config.yaml
encoder_arch: "gmlp"
model: "model that answers yes/no questions on an image's attributes"
dataset: "telescope images of galaxies (Galaxy Zoo DECaLS)"
train_examples: 88335
image_size: 64
crop_scale_min: 0.5
horizontal_flip: true
translate: 0.12
rotation_deg: 5
questions_per_image: 4
encoder_norm: "layernorm"
encoder_mlp_ratio: 4
encoder_drop_path: 0.1
encoder_patch_size: [8, 8]
encoder_conv_stem: false
encoder_layers: 6
encoder_width: 384
fusion: "prefix"
fusion_encoder_width: 384
fusion_encoder_layers: 7
fusion_encoder_norm: "layernorm"
fusion_encoder_norm_position: "pre"
fusion_encoder_activation: "quick_gelu"
fusion_encoder_mlp_ratio: 4
fusion_encoder_head_dim: 32
fusion_encoder_fused_qkv: true
fusion_encoder_bias: "qkv"
fusion_encoder_qk_norm: true
fusion_encoder_parallel_block: false
fusion_encoder_inner_norm: false
fusion_encoder_positions: "sincos"
fusion_encoder_connector: "linear"
residual_init: "none"
optimizer: "normuon"
muon_scale: "original"
learning_rate: 0.017
momentum: 0.98
nesterov: true
orthogonalizer: "newton_schulz_5"
adamw_lr_other_params: 0.00082
max_steps: 12100
batch_size: 128
epochs: 17.5
lr_schedule: "step"
warmup_steps: 2420
weight_decay: 0.03
adamw_weight_decay_other_params: 0.01
Rows from block 3 of the fusion encoder, named by matrix and row number. Rows with one number belong to one attention dimension. Each number is 200 + 40 x the weight over the matrix's rms, rounded and kept within 0 to 999. All counts start at 0.
# q: attention query, key and value (stacked) (fusion_encoder.blocks.3.attn.qkv.weight, 1152x384, the q third), inputs 308-383
# k: attention query, key and value (stacked) (fusion_encoder.blocks.3.attn.qkv.weight, 1152x384, the k third), inputs 308-383
q.189,176,274,216,274,195,159,184,153,219,243,174,258,130,215,212,231,123,198,189,173,130,258,231,160,226,231,223,211,200,154,182,166,193,203,150,143,195,100,195,183,188,154,205,135,201,217,251,222,255,184,184,211,197,232,175,208,217,247,246,252,231,186,219,188,234,127,118,181,218,258,209,156,216,219,225,225
q.190,171,225,173,104,173,286,231,287,193,238,188,155,136,188,268,96,255,186,185,213,208,214,228,169,200,256,206,255,186,255,160,221,185,224,248,264,226,206,212,153,175,208,146,132,222,164,215,165,194,275,263,128,240,135,272,186,184,164,220,161,231,165,166,251,148,239,112,156,168,218,116,182,200,195,201,209
q.191,201,186,208,155,150,183,236,226,183,167,171,159,196,192,167,186,257,175,192,194,230,178,196,157,193,188,207,141,280,211,232,241,153,196,191,266,138,141,158,234,215,163,200,158,196,174,200,213,216,155,243,189,233,237,179,198,202,124,217,165,192,184,181,228,240,281,193,139,241,224,179,218,228,252,232,276
q.192,224,283,197,151,147,185,272,188,188,136,232,181,260,228,232,152,215,145,222,166,224,206,222,241,168,248,162,223,201,146,188,205,222,221,174,187,257,190,236,202,143,204,234,175,192,225,190,286,110,166,223,262,163,171,159,124,249,171,157,223,206,211,200,200,165,207,181,246,184,117,217,101,189,207,199,212
q.193,246,246,157,249,155,267,202,232,155,202,196,233,177,267,175,110,299,134,181,195,238,213,197,222,216,199,205,227,211,191,156,146,266,242,179,157,271,157,241,225,192,227,113,140,213,157,210,193,191,239,107,198,141,252,196,140,183,149,231,239,193,238,206,199,204,154,158,189,228,221,253,164,214,145,179,220
q.194,170,185,267,202,156,205,177,227,138,199,185,244,169,191,166,183,209,210,230,166,216,228,211,193,184,221,169,246,168,225,150,238,226,168,250,210,203,253,176,229,234,181,139,200,225,141,225,192,194,195,200,260,132,166,176,138,104,168,190,231,132,249,208,125,245,293,187,143,222,218,169,194,245,180,186,194
q.195,143,185,239,207,209,190,285,173,215,218,190,108,211,200,169,289,169,250,202,207,164,250,211,172,180,165,149,203,152,204,247,250,159,173,249,176,205,244,157,186,180,188,218,138,117,222,250,210,107,172,233,216,294,198,133,219,264,230,192,185,132,166,167,173,225,304,135,219,248,171,257,185,198,206,217,176
q.196,180,218,242,129,262,178,192,184,173,270,183,219,264,193,193,257,130,219,244,168,211,170,211,173,156,189,262,184,259,182,204,174,176,167,149,266,121,164,201,147,242,234,277,317,211,227,203,174,280,215,195,153,247,190,212,277,263,228,181,118,233,145,158,184,154,144,256,197,170,204,201,236,214,204,223,274
q.197,303,209,197,171,143,268,187,278,241,154,266,301,227,204,178,124,299,120,198,200,213,255,180,170,184,154,182,191,241,177,224,138,237,171,206,178,164,172,225,198,188,165,139,150,294,188,158,195,214,206,118,181,152,219,167,179,182,165,197,199,199,259,198,187,154,158,188,160,185,133,239,203,227,204,132,229
q.198,242,170,182,186,186,176,193,171,294,151,228,166,199,188,238,317,166,217,250,225,150,193,234,209,206,218,163,174,199,182,260,267,236,170,202,198,212,292,212,183,134,158,260,158,188,218,216,229,148,152,293,192,294,176,139,248,283,228,233,212,180,145,137,215,188,196,217,236,159,84,203,166,137,230,185,151
q.199,133,136,182,232,226,174,224,185,172,197,196,131,98,231,220,244,137,256,148,182,227,191,188,209,256,161,162,216,138,267,212,208,242,146,258,171,194,230,147,198,168,178,236,164,164,216,320,225,137,215,238,184,261,196,223,231,247,239,210,220,185,152,243,255,202,306,133,248,202,263,158,218,201,203,298,202
q.200,283,235,152,207,159,183,123,256,176,203,200,259,177,236,224,143,273,199,160,196,229,206,194,219,240,256,154,183,208,198,174,162,200,240,190,180,244,125,261,254,216,157,154,230,224,201,188,175,288,220,179,169,101,226,263,158,76,197,217,289,252,289,252,172,202,181,221,138,211,237,157,228,262,189,151,176
q.201,193,181,201,170,113,222,228,171,201,155,211,210,229,215,202,156,204,177,218,208,226,246,243,183,131,237,192,212,205,171,183,241,217,235,248,165,209,172,217,247,165,269,178,157,235,203,183,260,155,191,202,235,151,211,167,76,143,147,201,167,117,236,180,153,216,187,194,206,203,149,249,146,170,192,169,166
q.202,115,217,241,182,208,190,162,145,236,266,219,144,183,163,237,249,67,183,243,157,208,129,242,217,147,277,158,219,199,172,190,228,161,194,191,262,249,261,227,286,175,241,263,273,157,166,204,260,207,237,268,222,258,171,173,169,276,165,190,159,179,89,155,218,208,165,228,169,189,233,165,128,188,242,186,254
q.203,203,135,184,177,262,184,199,200,281,211,218,228,174,143,171,221,212,238,182,269,151,241,161,118,192,128,246,144,217,207,236,188,169,168,247,212,107,190,168,147,209,195,211,195,221,226,169,156,228,206,183,155,236,207,215,272,186,262,202,147,197,185,225,203,180,210,205,198,172,159,241,321,150,227,222,176
q.204,171,190,237,124,158,234,236,232,176,175,222,241,202,200,146,142,192,203,236,182,232,222,162,157,187,184,184,190,229,182,156,196,199,166,215,199,154,203,179,175,200,196,164,223,263,238,189,213,208,218,163,252,162,194,187,164,185,198,172,164,185,180,211,202,166,223,191,160,148,164,210,202,201,201,219,206
q.205,294,238,161,234,195,168,209,205,135,173,192,155,218,272,210,178,281,192,178,178,290,218,173,275,268,222,146,204,168,193,181,155,226,232,182,121,228,122,214,143,201,195,183,164,121,219,254,179,214,208,182,178,162,222,236,234,213,205,217,257,242,239,232,219,221,264,193,262,183,167,199,189,218,143,227,178
q.206,260,256,118,254,232,169,178,166,208,179,197,232,244,204,204,199,232,177,160,224,197,211,156,230,270,222,234,159,216,143,254,180,176,283,125,207,199,170,236,178,216,253,159,200,138,218,115,133,241,199,191,180,167,226,239,247,210,236,180,214,240,214,201,236,178,92,236,265,171,156,193,214,189,153,164,175
q.207,246,167,280,229,252,235,324,201,211,153,232,183,213,199,127,201,180,231,202,207,194,181,150,166,235,122,145,211,161,225,210,171,175,124,240,182,155,235,130,161,184,167,206,193,172,254,225,159,166,177,195,283,168,158,203,273,214,229,183,119,209,149,234,238,166,314,192,240,202,158,192,213,159,160,245,195
q.208,221,259,179,192,220,179,275,192,185,163,188,150,252,170,263,200,243,189,177,187,216,196,208,222,186,189,149,211,148,204,246,186,184,214,143,202,231,245,209,188,184,110,276,184,163,204,216,253,155,190,196,237,215,179,182,179,287,219,143,273,256,189,232,223,188,254,178,264,241,186,138,161,240,229,188,210
q.209,257,189,189,276,140,251,186,262,283,110,226,258,143,220,165,210,288,165,186,221,142,193,189,200,238,170,211,207,204,191,213,202,266,201,239,141,211,262,180,156,191,117,131,131,214,176,175,141,194,174,223,201,188,218,199,198,175,203,218,244,184,246,190,216,183,223,209,189,191,163,215,224,202,169,156,97
q.210,161,228,124,239,200,205,140,193,203,182,152,214,154,208,225,90,196,188,202,200,205,199,142,270,226,276,220,202,254,202,198,214,204,215,153,204,199,199,243,208,186,211,176,205,193,178,91,178,245,275,169,155,137,205,226,175,180,212,236,223,225,218,231,269,174,92,178,190,136,164,156,156,180,211,150,222
q.211,215,249,208,190,212,212,110,192,262,237,219,257,211,213,228,208,179,127,224,212,186,146,227,237,213,258,268,205,265,153,170,249,206,273,149,279,249,181,257,246,257,252,187,286,235,189,102,189,293,196,239,131,186,210,266,197,121,159,206,152,266,206,172,206,184,47,355,128,201,259,203,190,203,210,183,231
q.212,116,194,103,303,203,229,190,196,228,200,206,206,89,209,213,146,240,130,153,184,146,115,185,241,229,157,271,222,221,239,190,214,257,279,207,199,284,240,200,215,174,236,138,169,177,133,145,235,173,205,224,201,215,252,273,145,204,179,225,237,218,203,212,285,196,134,181,199,216,272,212,202,169,165,185,174
q.213,223,114,192,253,215,189,161,257,302,167,174,238,108,173,190,139,201,168,149,236,224,232,164,214,150,132,183,144,269,222,253,185,182,193,225,198,196,247,153,244,171,191,190,194,237,165,180,211,232,193,191,139,236,221,170,234,225,180,269,102,189,173,199,249,189,129,211,186,154,142,191,196,157,234,145,224
q.214,290,246,254,218,182,207,234,211,185,162,261,204,288,193,185,196,253,159,196,152,238,188,161,233,218,196,156,233,157,174,226,124,196,146,189,185,151,182,228,116,199,120,229,174,187,182,229,204,171,204,158,219,154,171,165,238,278,215,195,213,245,199,236,208,203,268,152,224,209,199,159,185,238,157,142,224
q.215,119,174,175,245,237,239,138,232,310,201,225,242,98,181,222,158,195,157,141,238,155,169,194,215,204,161,267,154,278,190,224,244,166,261,218,188,237,217,200,261,210,212,159,224,239,140,151,205,165,158,206,146,282,221,196,202,154,155,231,137,204,193,209,255,191,92,215,158,197,234,259,185,166,235,209,207
q.216,200,238,176,125,220,104,207,176,197,227,165,208,292,155,201,268,204,229,248,219,123,201,206,156,210,194,274,146,224,125,240,201,169,194,153,241,137,174,207,139,237,167,238,253,212,227,151,142,287,190,212,190,190,166,198,247,211,259,160,233,249,211,182,163,218,188,238,176,198,184,236,281,224,245,185,177
q.217,162,161,230,212,219,282,178,162,222,265,257,191,151,191,212,214,179,151,195,254,184,184,260,179,169,183,244,246,172,229,174,213,197,210,226,216,254,201,195,243,218,265,196,199,237,157,245,229,141,184,179,185,275,202,195,182,225,159,188,105,162,183,188,187,242,197,209,186,258,325,249,199,167,217,256,247
q.218,153,245,247,142,198,171,237,224,92,257,126,141,265,222,189,209,170,297,234,148,260,246,199,214,164,237,154,186,206,248,114,209,150,199,168,229,184,141,202,236,242,203,226,233,177,245,235,221,246,229,194,212,161,228,236,184,128,205,196,264,208,241,236,127,202,236,209,174,233,229,117,195,248,225,233,197
q.219,97,180,256,151,229,210,244,135,206,267,185,132,223,147,204,312,106,257,241,205,122,147,255,173,158,217,251,215,155,215,217,262,197,168,210,274,207,277,170,190,184,218,288,237,176,184,210,211,172,187,233,262,263,173,149,228,258,212,192,175,146,93,101,172,236,200,197,210,244,221,174,206,158,219,227,195
q.220,115,149,203,172,245,186,219,151,143,280,124,97,187,170,221,246,146,288,206,209,182,200,247,178,187,221,213,209,161,278,203,235,166,207,205,242,219,191,182,267,205,262,240,199,184,204,260,191,171,237,208,218,219,201,215,184,148,205,216,214,161,194,193,170,250,220,170,229,250,273,187,231,185,256,276,201
q.221,246,199,245,136,165,176,248,217,89,197,161,166,259,264,172,134,217,265,223,144,300,235,180,206,203,191,156,198,201,225,132,170,184,174,192,153,148,119,185,171,225,208,194,231,228,280,245,193,203,208,188,244,123,200,209,195,150,199,228,205,215,256,232,178,179,275,183,199,158,201,204,193,240,158,234,209
q.222,178,221,153,235,267,143,134,141,164,267,148,203,189,184,253,273,147,235,202,202,169,119,233,199,254,259,284,217,215,198,223,244,181,216,125,221,199,201,230,168,238,224,233,253,162,204,196,145,243,208,246,169,236,195,266,237,230,229,196,229,243,194,170,205,195,146,228,226,175,266,191,236,192,192,233,198
q.223,235,115,190,221,200,146,114,205,127,180,197,223,209,192,172,222,174,249,166,214,195,250,223,173,201,174,199,192,139,205,170,126,207,182,250,187,154,143,154,190,187,217,155,186,201,195,279,233,231,155,179,180,169,176,222,240,138,201,203,249,156,243,263,140,266,266,191,201,243,249,176,255,247,192,205,201
q.224,240,253,148,236,166,196,189,243,173,170,199,192,185,196,228,208,290,140,213,250,239,234,282,202,149,218,126,196,243,168,191,229,278,123,190,180,145,135,179,178,196,142,213,176,162,265,181,144,202,194,116,144,200,259,200,218,221,188,257,257,177,155,237,267,223,191,239,234,176,145,160,203,225,186,178,274
q.225,283,217,233,246,264,126,225,215,138,206,170,253,144,286,290,194,223,154,242,202,153,199,208,241,194,178,249,176,176,235,206,188,170,211,177,243,172,197,125,180,195,194,156,182,223,232,189,248,245,210,137,201,197,206,197,206,195,197,225,254,297,197,169,123,191,187,210,209,130,191,216,210,172,213,213,226
q.226,265,126,200,226,228,127,115,220,203,196,140,223,169,214,177,238,249,184,130,187,188,173,207,161,210,274,237,270,195,220,169,275,299,227,260,173,213,213,159,195,77,156,212,164,217,207,199,164,171,141,239,145,149,235,218,193,175,170,203,226,268,140,252,280,262,150,250,255,168,141,246,254,188,249,169,217
q.227,248,221,230,201,179,240,181,152,269,213,194,239,170,145,157,170,194,219,197,163,239,224,155,196,128,240,196,201,217,209,175,159,231,239,175,234,152,164,263,189,253,295,225,284,249,187,219,139,130,231,164,185,208,198,268,173,211,238,141,192,137,144,235,163,239,194,217,181,230,223,111,275,161,172,202,116
q.228,223,134,208,136,244,181,229,250,207,185,154,186,255,168,177,211,117,214,153,183,139,176,225,241,234,228,224,179,227,191,221,213,228,177,124,223,261,218,154,208,182,173,228,178,214,174,170,216,186,139,129,195,269,164,182,165,254,163,197,199,164,107,258,193,163,195,186,149,204,228,137,179,232,235,223,199
q.229,176,188,239,172,264,171,240,165,118,182,200,227,167,141,178,208,224,219,181,165,182,191,131,209,285,234,220,208,158,264,216,155,175,178,289,193,129,270,222,184,311,158,234,185,172,198,217,276,287,98,165,151,166,89,188,245,221,233,212,147,252,242,210,224,134,230,187,252,171,172,158,164,171,219,143,192
q.230,165,204,222,160,244,131,227,188,208,259,181,219,164,262,198,239,179,158,178,177,299,189,216,241,263,167,242,231,216,179,189,179,179,124,162,245,257,197,241,224,174,215,264,181,169,215,213,210,227,172,162,189,225,183,199,185,220,223,181,232,225,168,173,146,98,258,147,230,151,233,199,196,156,187,197,206
q.231,180,258,199,260,195,245,247,115,104,201,219,237,186,223,184,147,233,119,252,201,169,224,192,191,155,150,161,251,208,159,193,165,132,221,186,219,197,175,181,195,200,226,244,265,195,206,170,169,145,205,167,217,237,283,138,204,204,179,198,249,260,266,160,219,202,209,221,182,201,191,199,303,202,176,261,251
k.189,162,242,202,170,156,137,237,163,246,178,245,192,189,157,161,138,241,149,173,152,205,210,221,196,155,262,234,213,212,182,180,301,145,185,191,222,237,221,92,306,220,169,223,138,224,201,188,166,160,156,116,113,243,269,241,248,217,248,190,245,194,278,179,221,219,204,107,173,185,204,123,205,234,177,244,133
k.190,202,152,198,208,223,234,221,201,280,216,204,180,133,201,264,224,214,208,260,267,238,175,256,142,192,121,191,198,127,202,193,147,204,301,179,157,260,132,210,155,200,172,179,203,176,201,259,137,156,180,261,261,232,188,265,217,211,231,229,173,192,133,100,208,174,214,262,251,156,185,257,223,163,224,266,238
k.191,200,217,149,141,174,245,138,230,136,181,230,231,211,194,166,145,222,173,284,200,228,216,165,286,219,146,217,173,153,264,217,173,191,173,212,163,154,247,207,110,182,212,168,230,161,250,239,165,233,223,152,215,196,161,255,195,197,258,211,253,231,154,202,202,220,197,149,201,179,154,217,217,173,210,187,245
k.192,157,181,187,202,192,252,133,178,186,162,242,191,221,149,232,175,253,221,191,255,214,163,227,254,222,192,267,84,186,172,174,209,222,186,157,162,261,177,194,235,212,229,202,191,216,213,215,210,247,102,164,217,153,146,251,227,156,159,170,140,210,232,211,197,125,193,298,142,234,230,126,198,210,168,233,302
k.193,236,200,228,227,217,206,207,150,242,166,242,214,263,205,237,218,257,149,187,221,233,241,192,203,172,164,221,249,164,286,168,228,221,251,227,172,163,161,201,223,197,208,140,224,184,179,163,190,252,232,171,147,171,147,193,212,207,141,199,197,167,235,109,177,180,281,186,154,241,207,218,181,183,203,231,231
k.194,159,184,215,209,152,154,215,319,199,198,235,185,210,180,171,193,174,229,227,282,119,226,201,184,177,182,167,214,235,157,171,213,213,198,167,149,195,172,200,177,222,158,135,247,164,214,180,307,176,252,55,213,157,168,168,223,220,205,255,234,176,178,161,153,121,184,193,218,203,152,213,213,222,249,161,150
k.195,184,193,167,165,178,207,276,187,261,233,233,194,201,241,195,226,161,180,192,118,275,141,188,223,165,153,156,156,247,208,200,164,162,215,196,195,257,199,229,107,290,186,203,166,212,164,120,250,186,275,249,264,264,256,244,175,143,233,182,218,117,129,171,160,108,188,292,152,231,222,218,208,142,258,111,173
k.196,235,180,135,211,258,167,172,200,258,182,187,170,212,198,164,185,210,192,199,229,220,223,197,247,196,274,142,169,181,122,188,154,174,214,234,210,259,238,189,220,216,218,295,184,221,177,292,204,130,169,265,252,240,208,142,210,231,176,193,236,243,167,332,258,281,214,204,256,232,189,178,172,225,174,249,152
k.197,174,195,188,253,155,289,188,216,192,219,221,217,172,152,182,173,196,179,156,260,177,168,252,212,276,203,232,234,156,253,150,177,196,229,193,180,159,185,154,234,188,216,203,275,158,185,269,221,213,160,192,118,182,116,269,205,190,153,236,162,202,243,170,258,177,229,221,161,255,210,176,238,154,135,267,217
k.198,188,182,177,175,236,226,183,164,131,149,209,189,198,261,169,219,162,159,184,60,236,210,236,157,210,132,205,183,206,250,272,149,179,134,173,268,154,165,211,200,227,164,143,134,190,170,100,270,170,80,236,131,165,248,256,169,135,241,145,213,157,240,232,186,145,110,219,123,184,230,109,235,154,181,230,242
k.199,163,220,211,141,240,191,231,256,196,269,202,210,219,195,257,224,223,173,206,215,211,202,225,226,148,168,205,166,243,130,231,254,189,178,178,188,219,181,224,163,196,247,200,154,266,269,108,209,157,207,123,209,226,222,169,138,172,250,248,247,173,132,186,154,196,226,186,268,200,181,227,173,197,222,145,176
k.200,231,246,305,226,221,149,185,229,146,169,179,227,237,197,256,175,172,282,220,222,142,240,192,155,252,263,241,313,201,224,198,249,251,204,203,188,164,184,144,214,175,172,142,258,151,225,215,183,207,223,174,145,161,142,177,204,246,205,224,197,215,222,184,166,182,270,142,216,165,189,246,200,246,184,230,195
k.201,131,191,140,282,214,203,174,195,235,188,292,153,224,222,194,203,207,165,200,211,194,171,179,209,236,221,266,217,231,214,188,148,224,116,251,128,196,191,175,169,228,198,163,189,211,206,178,306,249,162,168,165,180,162,223,239,164,152,204,151,213,224,192,187,100,221,249,116,191,231,165,251,175,193,159,301
k.202,202,205,103,140,185,180,164,241,154,154,217,144,246,228,181,172,248,226,195,226,196,237,182,203,191,200,212,117,158,132,234,180,202,191,157,180,235,199,209,160,198,231,169,167,194,217,213,213,179,200,156,295,178,177,153,237,247,166,86,194,243,151,250,131,189,180,207,206,230,194,200,136,204,200,237,243
k.203,155,194,208,219,204,200,253,151,210,250,178,254,141,205,158,225,117,182,210,135,206,162,212,236,234,255,193,287,233,205,186,166,172,203,246,257,166,229,171,202,182,207,240,193,169,189,253,166,163,219,300,206,243,224,227,177,189,210,240,205,216,180,228,262,275,173,149,247,161,203,221,222,139,184,173,153
k.204,160,188,152,230,188,220,205,198,241,286,210,181,192,185,130,180,253,181,169,291,199,199,242,277,242,235,224,123,167,127,135,214,178,194,198,170,263,181,227,237,231,214,186,246,258,187,283,178,160,150,162,204,200,153,217,240,176,145,244,210,245,227,224,218,234,209,242,257,239,170,179,188,198,121,257,241
k.205,242,252,264,172,283,144,191,162,221,184,165,208,234,235,211,211,162,204,190,140,193,229,184,177,168,216,212,218,270,249,203,247,214,195,212,239,265,169,238,230,182,169,171,233,224,222,110,128,210,169,247,141,183,181,205,153,142,234,221,235,188,219,137,207,217,258,157,193,221,226,206,203,284,203,195,219
k.206,257,216,261,184,225,187,208,108,172,160,132,239,190,267,152,242,206,214,194,174,234,182,139,162,226,203,217,191,145,266,210,189,222,217,217,236,200,239,209,241,177,207,268,206,212,161,189,105,252,147,328,248,208,225,258,195,153,189,187,203,240,257,190,266,261,176,186,199,227,289,213,187,256,159,208,224
k.207,177,197,128,188,131,290,230,190,216,317,189,196,136,171,164,201,178,207,158,190,235,100,197,220,175,184,158,137,213,199,180,244,174,186,150,209,264,199,273,200,246,180,186,248,243,245,235,131,207,188,225,202,255,209,270,166,136,208,242,202,155,199,168,264,266,185,266,234,251,216,189,242,189,194,179,173
k.208,203,198,243,107,145,256,187,213,133,137,157,216,178,120,252,178,190,240,182,182,173,174,210,211,154,147,189,112,244,217,195,237,241,258,128,240,232,213,205,196,177,202,278,201,147,210,163,146,231,159,219,262,195,198,190,181,209,253,175,160,150,195,163,190,146,180,235,204,210,155,195,136,230,239,208,132
k.209,217,186,223,219,174,222,203,135,190,237,167,247,178,233,177,231,162,154,187,126,265,236,214,140,173,127,180,228,151,277,228,182,179,174,236,251,158,176,241,205,247,161,104,201,153,165,126,255,214,195,244,53,174,202,263,221,168,216,226,199,131,297,148,205,231,167,165,163,205,239,222,269,130,197,173,201
k.210,289,236,187,228,226,268,177,152,192,153,123,169,208,232,198,290,218,165,178,283,193,309,230,132,256,131,219,195,136,244,206,237,191,182,296,221,163,211,200,198,120,260,265,260,224,194,185,108,187,149,186,141,253,197,169,244,256,187,167,194,262,228,147,199,240,210,102,187,225,227,205,117,223,108,272,289
k.211,255,193,198,258,215,174,99,217,148,160,192,183,229,208,186,144,254,239,241,257,206,256,210,193,223,266,212,220,137,211,236,176,248,178,214,161,158,252,168,269,169,215,166,205,173,186,289,186,225,214,180,154,146,167,156,239,267,161,149,168,299,267,272,213,291,177,198,231,146,216,155,211,179,213,256,222
k.212,230,183,203,219,213,245,182,167,209,221,183,215,220,187,267,253,298,148,212,236,267,258,199,210,137,114,245,157,126,177,191,213,249,220,224,198,166,244,261,227,168,295,179,160,212,166,184,174,238,191,159,183,188,199,172,226,248,150,185,157,240,250,173,132,274,183,167,205,192,204,259,164,110,198,196,206
k.213,179,217,149,188,179,309,179,169,197,244,177,185,124,197,196,226,196,152,161,204,220,147,195,180,237,158,215,242,149,239,240,164,205,185,246,225,129,198,193,203,178,245,212,200,179,199,210,221,196,151,173,137,257,189,233,233,144,156,180,146,216,245,156,222,252,221,124,174,185,236,223,190,169,130,253,223
k.214,232,210,187,144,68,235,209,232,161,174,172,259,184,182,219,156,101,272,165,220,149,129,217,158,207,196,185,200,203,202,198,254,187,254,80,222,235,194,236,211,187,203,203,231,166,221,220,120,229,205,279,247,185,141,205,164,218,235,222,184,165,194,159,226,192,184,158,194,249,200,226,209,246,197,208,172
k.215,158,172,188,252,188,241,163,184,233,222,177,193,188,220,243,193,253,181,220,230,248,183,205,246,173,136,239,212,114,195,262,139,257,181,257,184,120,262,194,240,168,284,208,159,182,160,254,222,227,254,114,184,190,186,220,214,254,207,150,142,287,263,201,191,274,183,213,168,132,216,191,208,99,206,174,232
k.216,217,160,287,204,206,122,216,202,181,126,136,242,171,198,188,199,146,235,248,164,170,253,214,202,215,265,178,230,225,207,153,193,163,244,206,276,207,231,164,243,213,167,253,211,176,174,228,183,153,236,285,261,214,247,165,236,239,214,187,205,213,164,266,219,242,149,167,229,168,190,220,166,189,197,206,179
k.217,152,189,143,245,165,198,199,226,231,250,292,206,229,171,257,132,264,236,237,168,188,144,153,230,193,253,177,292,246,195,234,164,245,165,136,138,148,219,201,186,194,219,166,137,180,199,226,224,302,346,172,235,181,189,173,139,231,204,201,171,203,165,203,218,172,222,224,182,148,168,161,235,164,289,127,157
k.218,245,204,291,160,261,129,196,255,190,190,206,175,210,139,228,148,193,234,216,226,131,182,208,230,202,250,186,195,259,158,202,249,199,281,190,167,266,184,120,174,219,163,255,227,212,211,257,193,139,184,163,251,176,216,170,206,199,233,230,240,170,154,224,176,132,265,252,256,195,115,212,196,322,258,217,152
k.219,217,183,130,167,157,183,256,175,223,170,240,168,180,198,170,231,206,139,208,151,228,216,170,187,160,166,138,157,185,160,224,171,167,172,168,216,197,211,217,148,231,185,207,118,199,201,177,252,166,220,229,287,218,279,149,229,239,224,145,209,164,166,260,177,173,117,240,190,211,164,181,180,171,265,192,157
k.220,185,228,245,163,227,154,236,217,195,168,225,201,214,170,233,205,219,187,233,165,171,180,157,203,168,197,208,236,301,199,223,233,196,212,202,160,146,224,138,140,141,185,227,166,190,242,160,237,193,318,167,262,234,289,157,221,237,246,173,216,168,106,204,175,118,201,211,191,132,170,210,195,221,298,117,170
k.221,202,208,200,221,245,185,190,246,239,264,221,137,204,177,177,185,222,190,177,288,157,230,211,227,210,237,212,167,220,158,121,247,183,191,210,159,276,144,212,197,213,137,178,261,302,231,228,166,159,168,144,140,227,177,201,170,151,194,273,237,209,180,189,195,200,254,229,260,240,177,194,214,292,148,250,202
k.222,263,215,252,185,272,114,189,196,216,141,164,223,221,252,189,226,184,194,257,135,198,275,206,153,152,198,197,220,193,178,254,201,198,196,254,240,157,249,181,217,146,195,258,133,210,187,164,185,174,250,227,230,201,264,124,190,254,250,153,230,252,186,246,190,270,155,127,199,161,197,207,177,215,231,163,196
k.223,159,236,211,234,211,156,250,258,174,241,217,197,184,243,189,216,137,261,194,179,157,177,163,151,234,272,173,279,270,215,183,195,161,137,217,174,215,148,201,162,233,126,185,201,230,235,174,251,209,192,195,207,192,230,215,138,181,175,306,269,182,133,212,209,124,235,164,208,126,180,264,274,290,208,157,184
k.224,191,130,174,182,221,139,220,159,200,271,226,239,220,249,142,213,222,194,190,194,174,183,237,178,249,202,230,179,202,249,160,192,240,215,173,256,313,252,193,252,200,150,178,143,191,193,118,252,189,232,125,211,223,174,152,189,181,146,219,137,174,171,162,234,149,243,255,152,260,224,208,180,172,218,143,183
k.225,217,106,151,178,146,255,276,196,162,189,194,194,222,174,224,248,231,193,226,181,137,221,143,239,214,212,199,266,298,195,143,149,183,228,209,104,303,175,127,213,168,222,214,245,208,176,250,160,143,184,175,166,220,143,228,204,201,197,195,208,253,240,194,190,207,140,196,135,159,197,229,222,187,236,143,233
k.226,219,194,263,137,198,181,154,181,233,249,203,178,227,254,165,256,174,238,230,281,217,252,177,204,195,225,128,240,216,262,168,211,228,154,114,205,188,228,131,190,201,237,144,169,200,281,173,174,203,206,135,214,174,178,221,191,228,173,223,178,259,225,231,182,209,205,212,232,240,188,171,170,205,163,146,218
k.227,271,168,221,253,194,246,261,165,191,272,162,170,204,288,188,167,173,169,212,175,186,222,226,257,176,179,105,150,122,172,201,211,256,208,225,157,189,222,225,168,224,169,156,223,279,237,195,182,141,225,193,174,189,252,179,238,227,148,222,222,159,189,163,150,145,213,238,196,288,170,217,235,260,232,141,192
k.228,155,224,175,254,174,220,180,285,222,215,207,154,219,171,230,179,194,211,234,140,216,215,174,207,180,124,137,248,233,215,224,248,203,239,198,197,228,236,211,173,183,244,182,201,161,271,236,210,224,251,128,214,173,237,230,154,159,261,206,197,169,250,274,249,219,219,283,153,204,193,232,173,273,191,276,158
k.229,167,177,156,120,237,249,257,222,74,212,182,197,210,197,238,237,251,154,175,168,208,190,223,254,281,225,283,183,174,296,216,239,136,194,173,106,105,222,190,185,244,151,210,142,190,210,136,176,154,83,176,159,130,184,143,238,128,139,259,172,251,254,192,139,180,195,191,213,237,181,228,225,181,265,193,213
k.230,153,251,162,216,196,181,134,280,252,173,313,191,184,160,267,140,222,167,208,100,189,202,230,247,256,194,169,244,285,253,190,192,169,259,178,150,228,230,270,243,156,226,211,196,189,199,171,137,168,90,274,232,173,226,220,159,179,143,230,241,182,207,259,203,269,243,194,192,172,225,195,247,214,138,269,219
k.231,234,226,234,235,219,105,201,160,206,250,175,162,200,163,223,48,249,207,239,104,228,135,159,246,97,161,257,189,200,183,187,139,188,191,199,255,258,239,282,195,223,235,232,200,156,235,176,164,210,179,170,161,258,215,165,182,262,138,220,258,232,178,262,242,195,247,275,207,216,262,195,315,187,196,216,190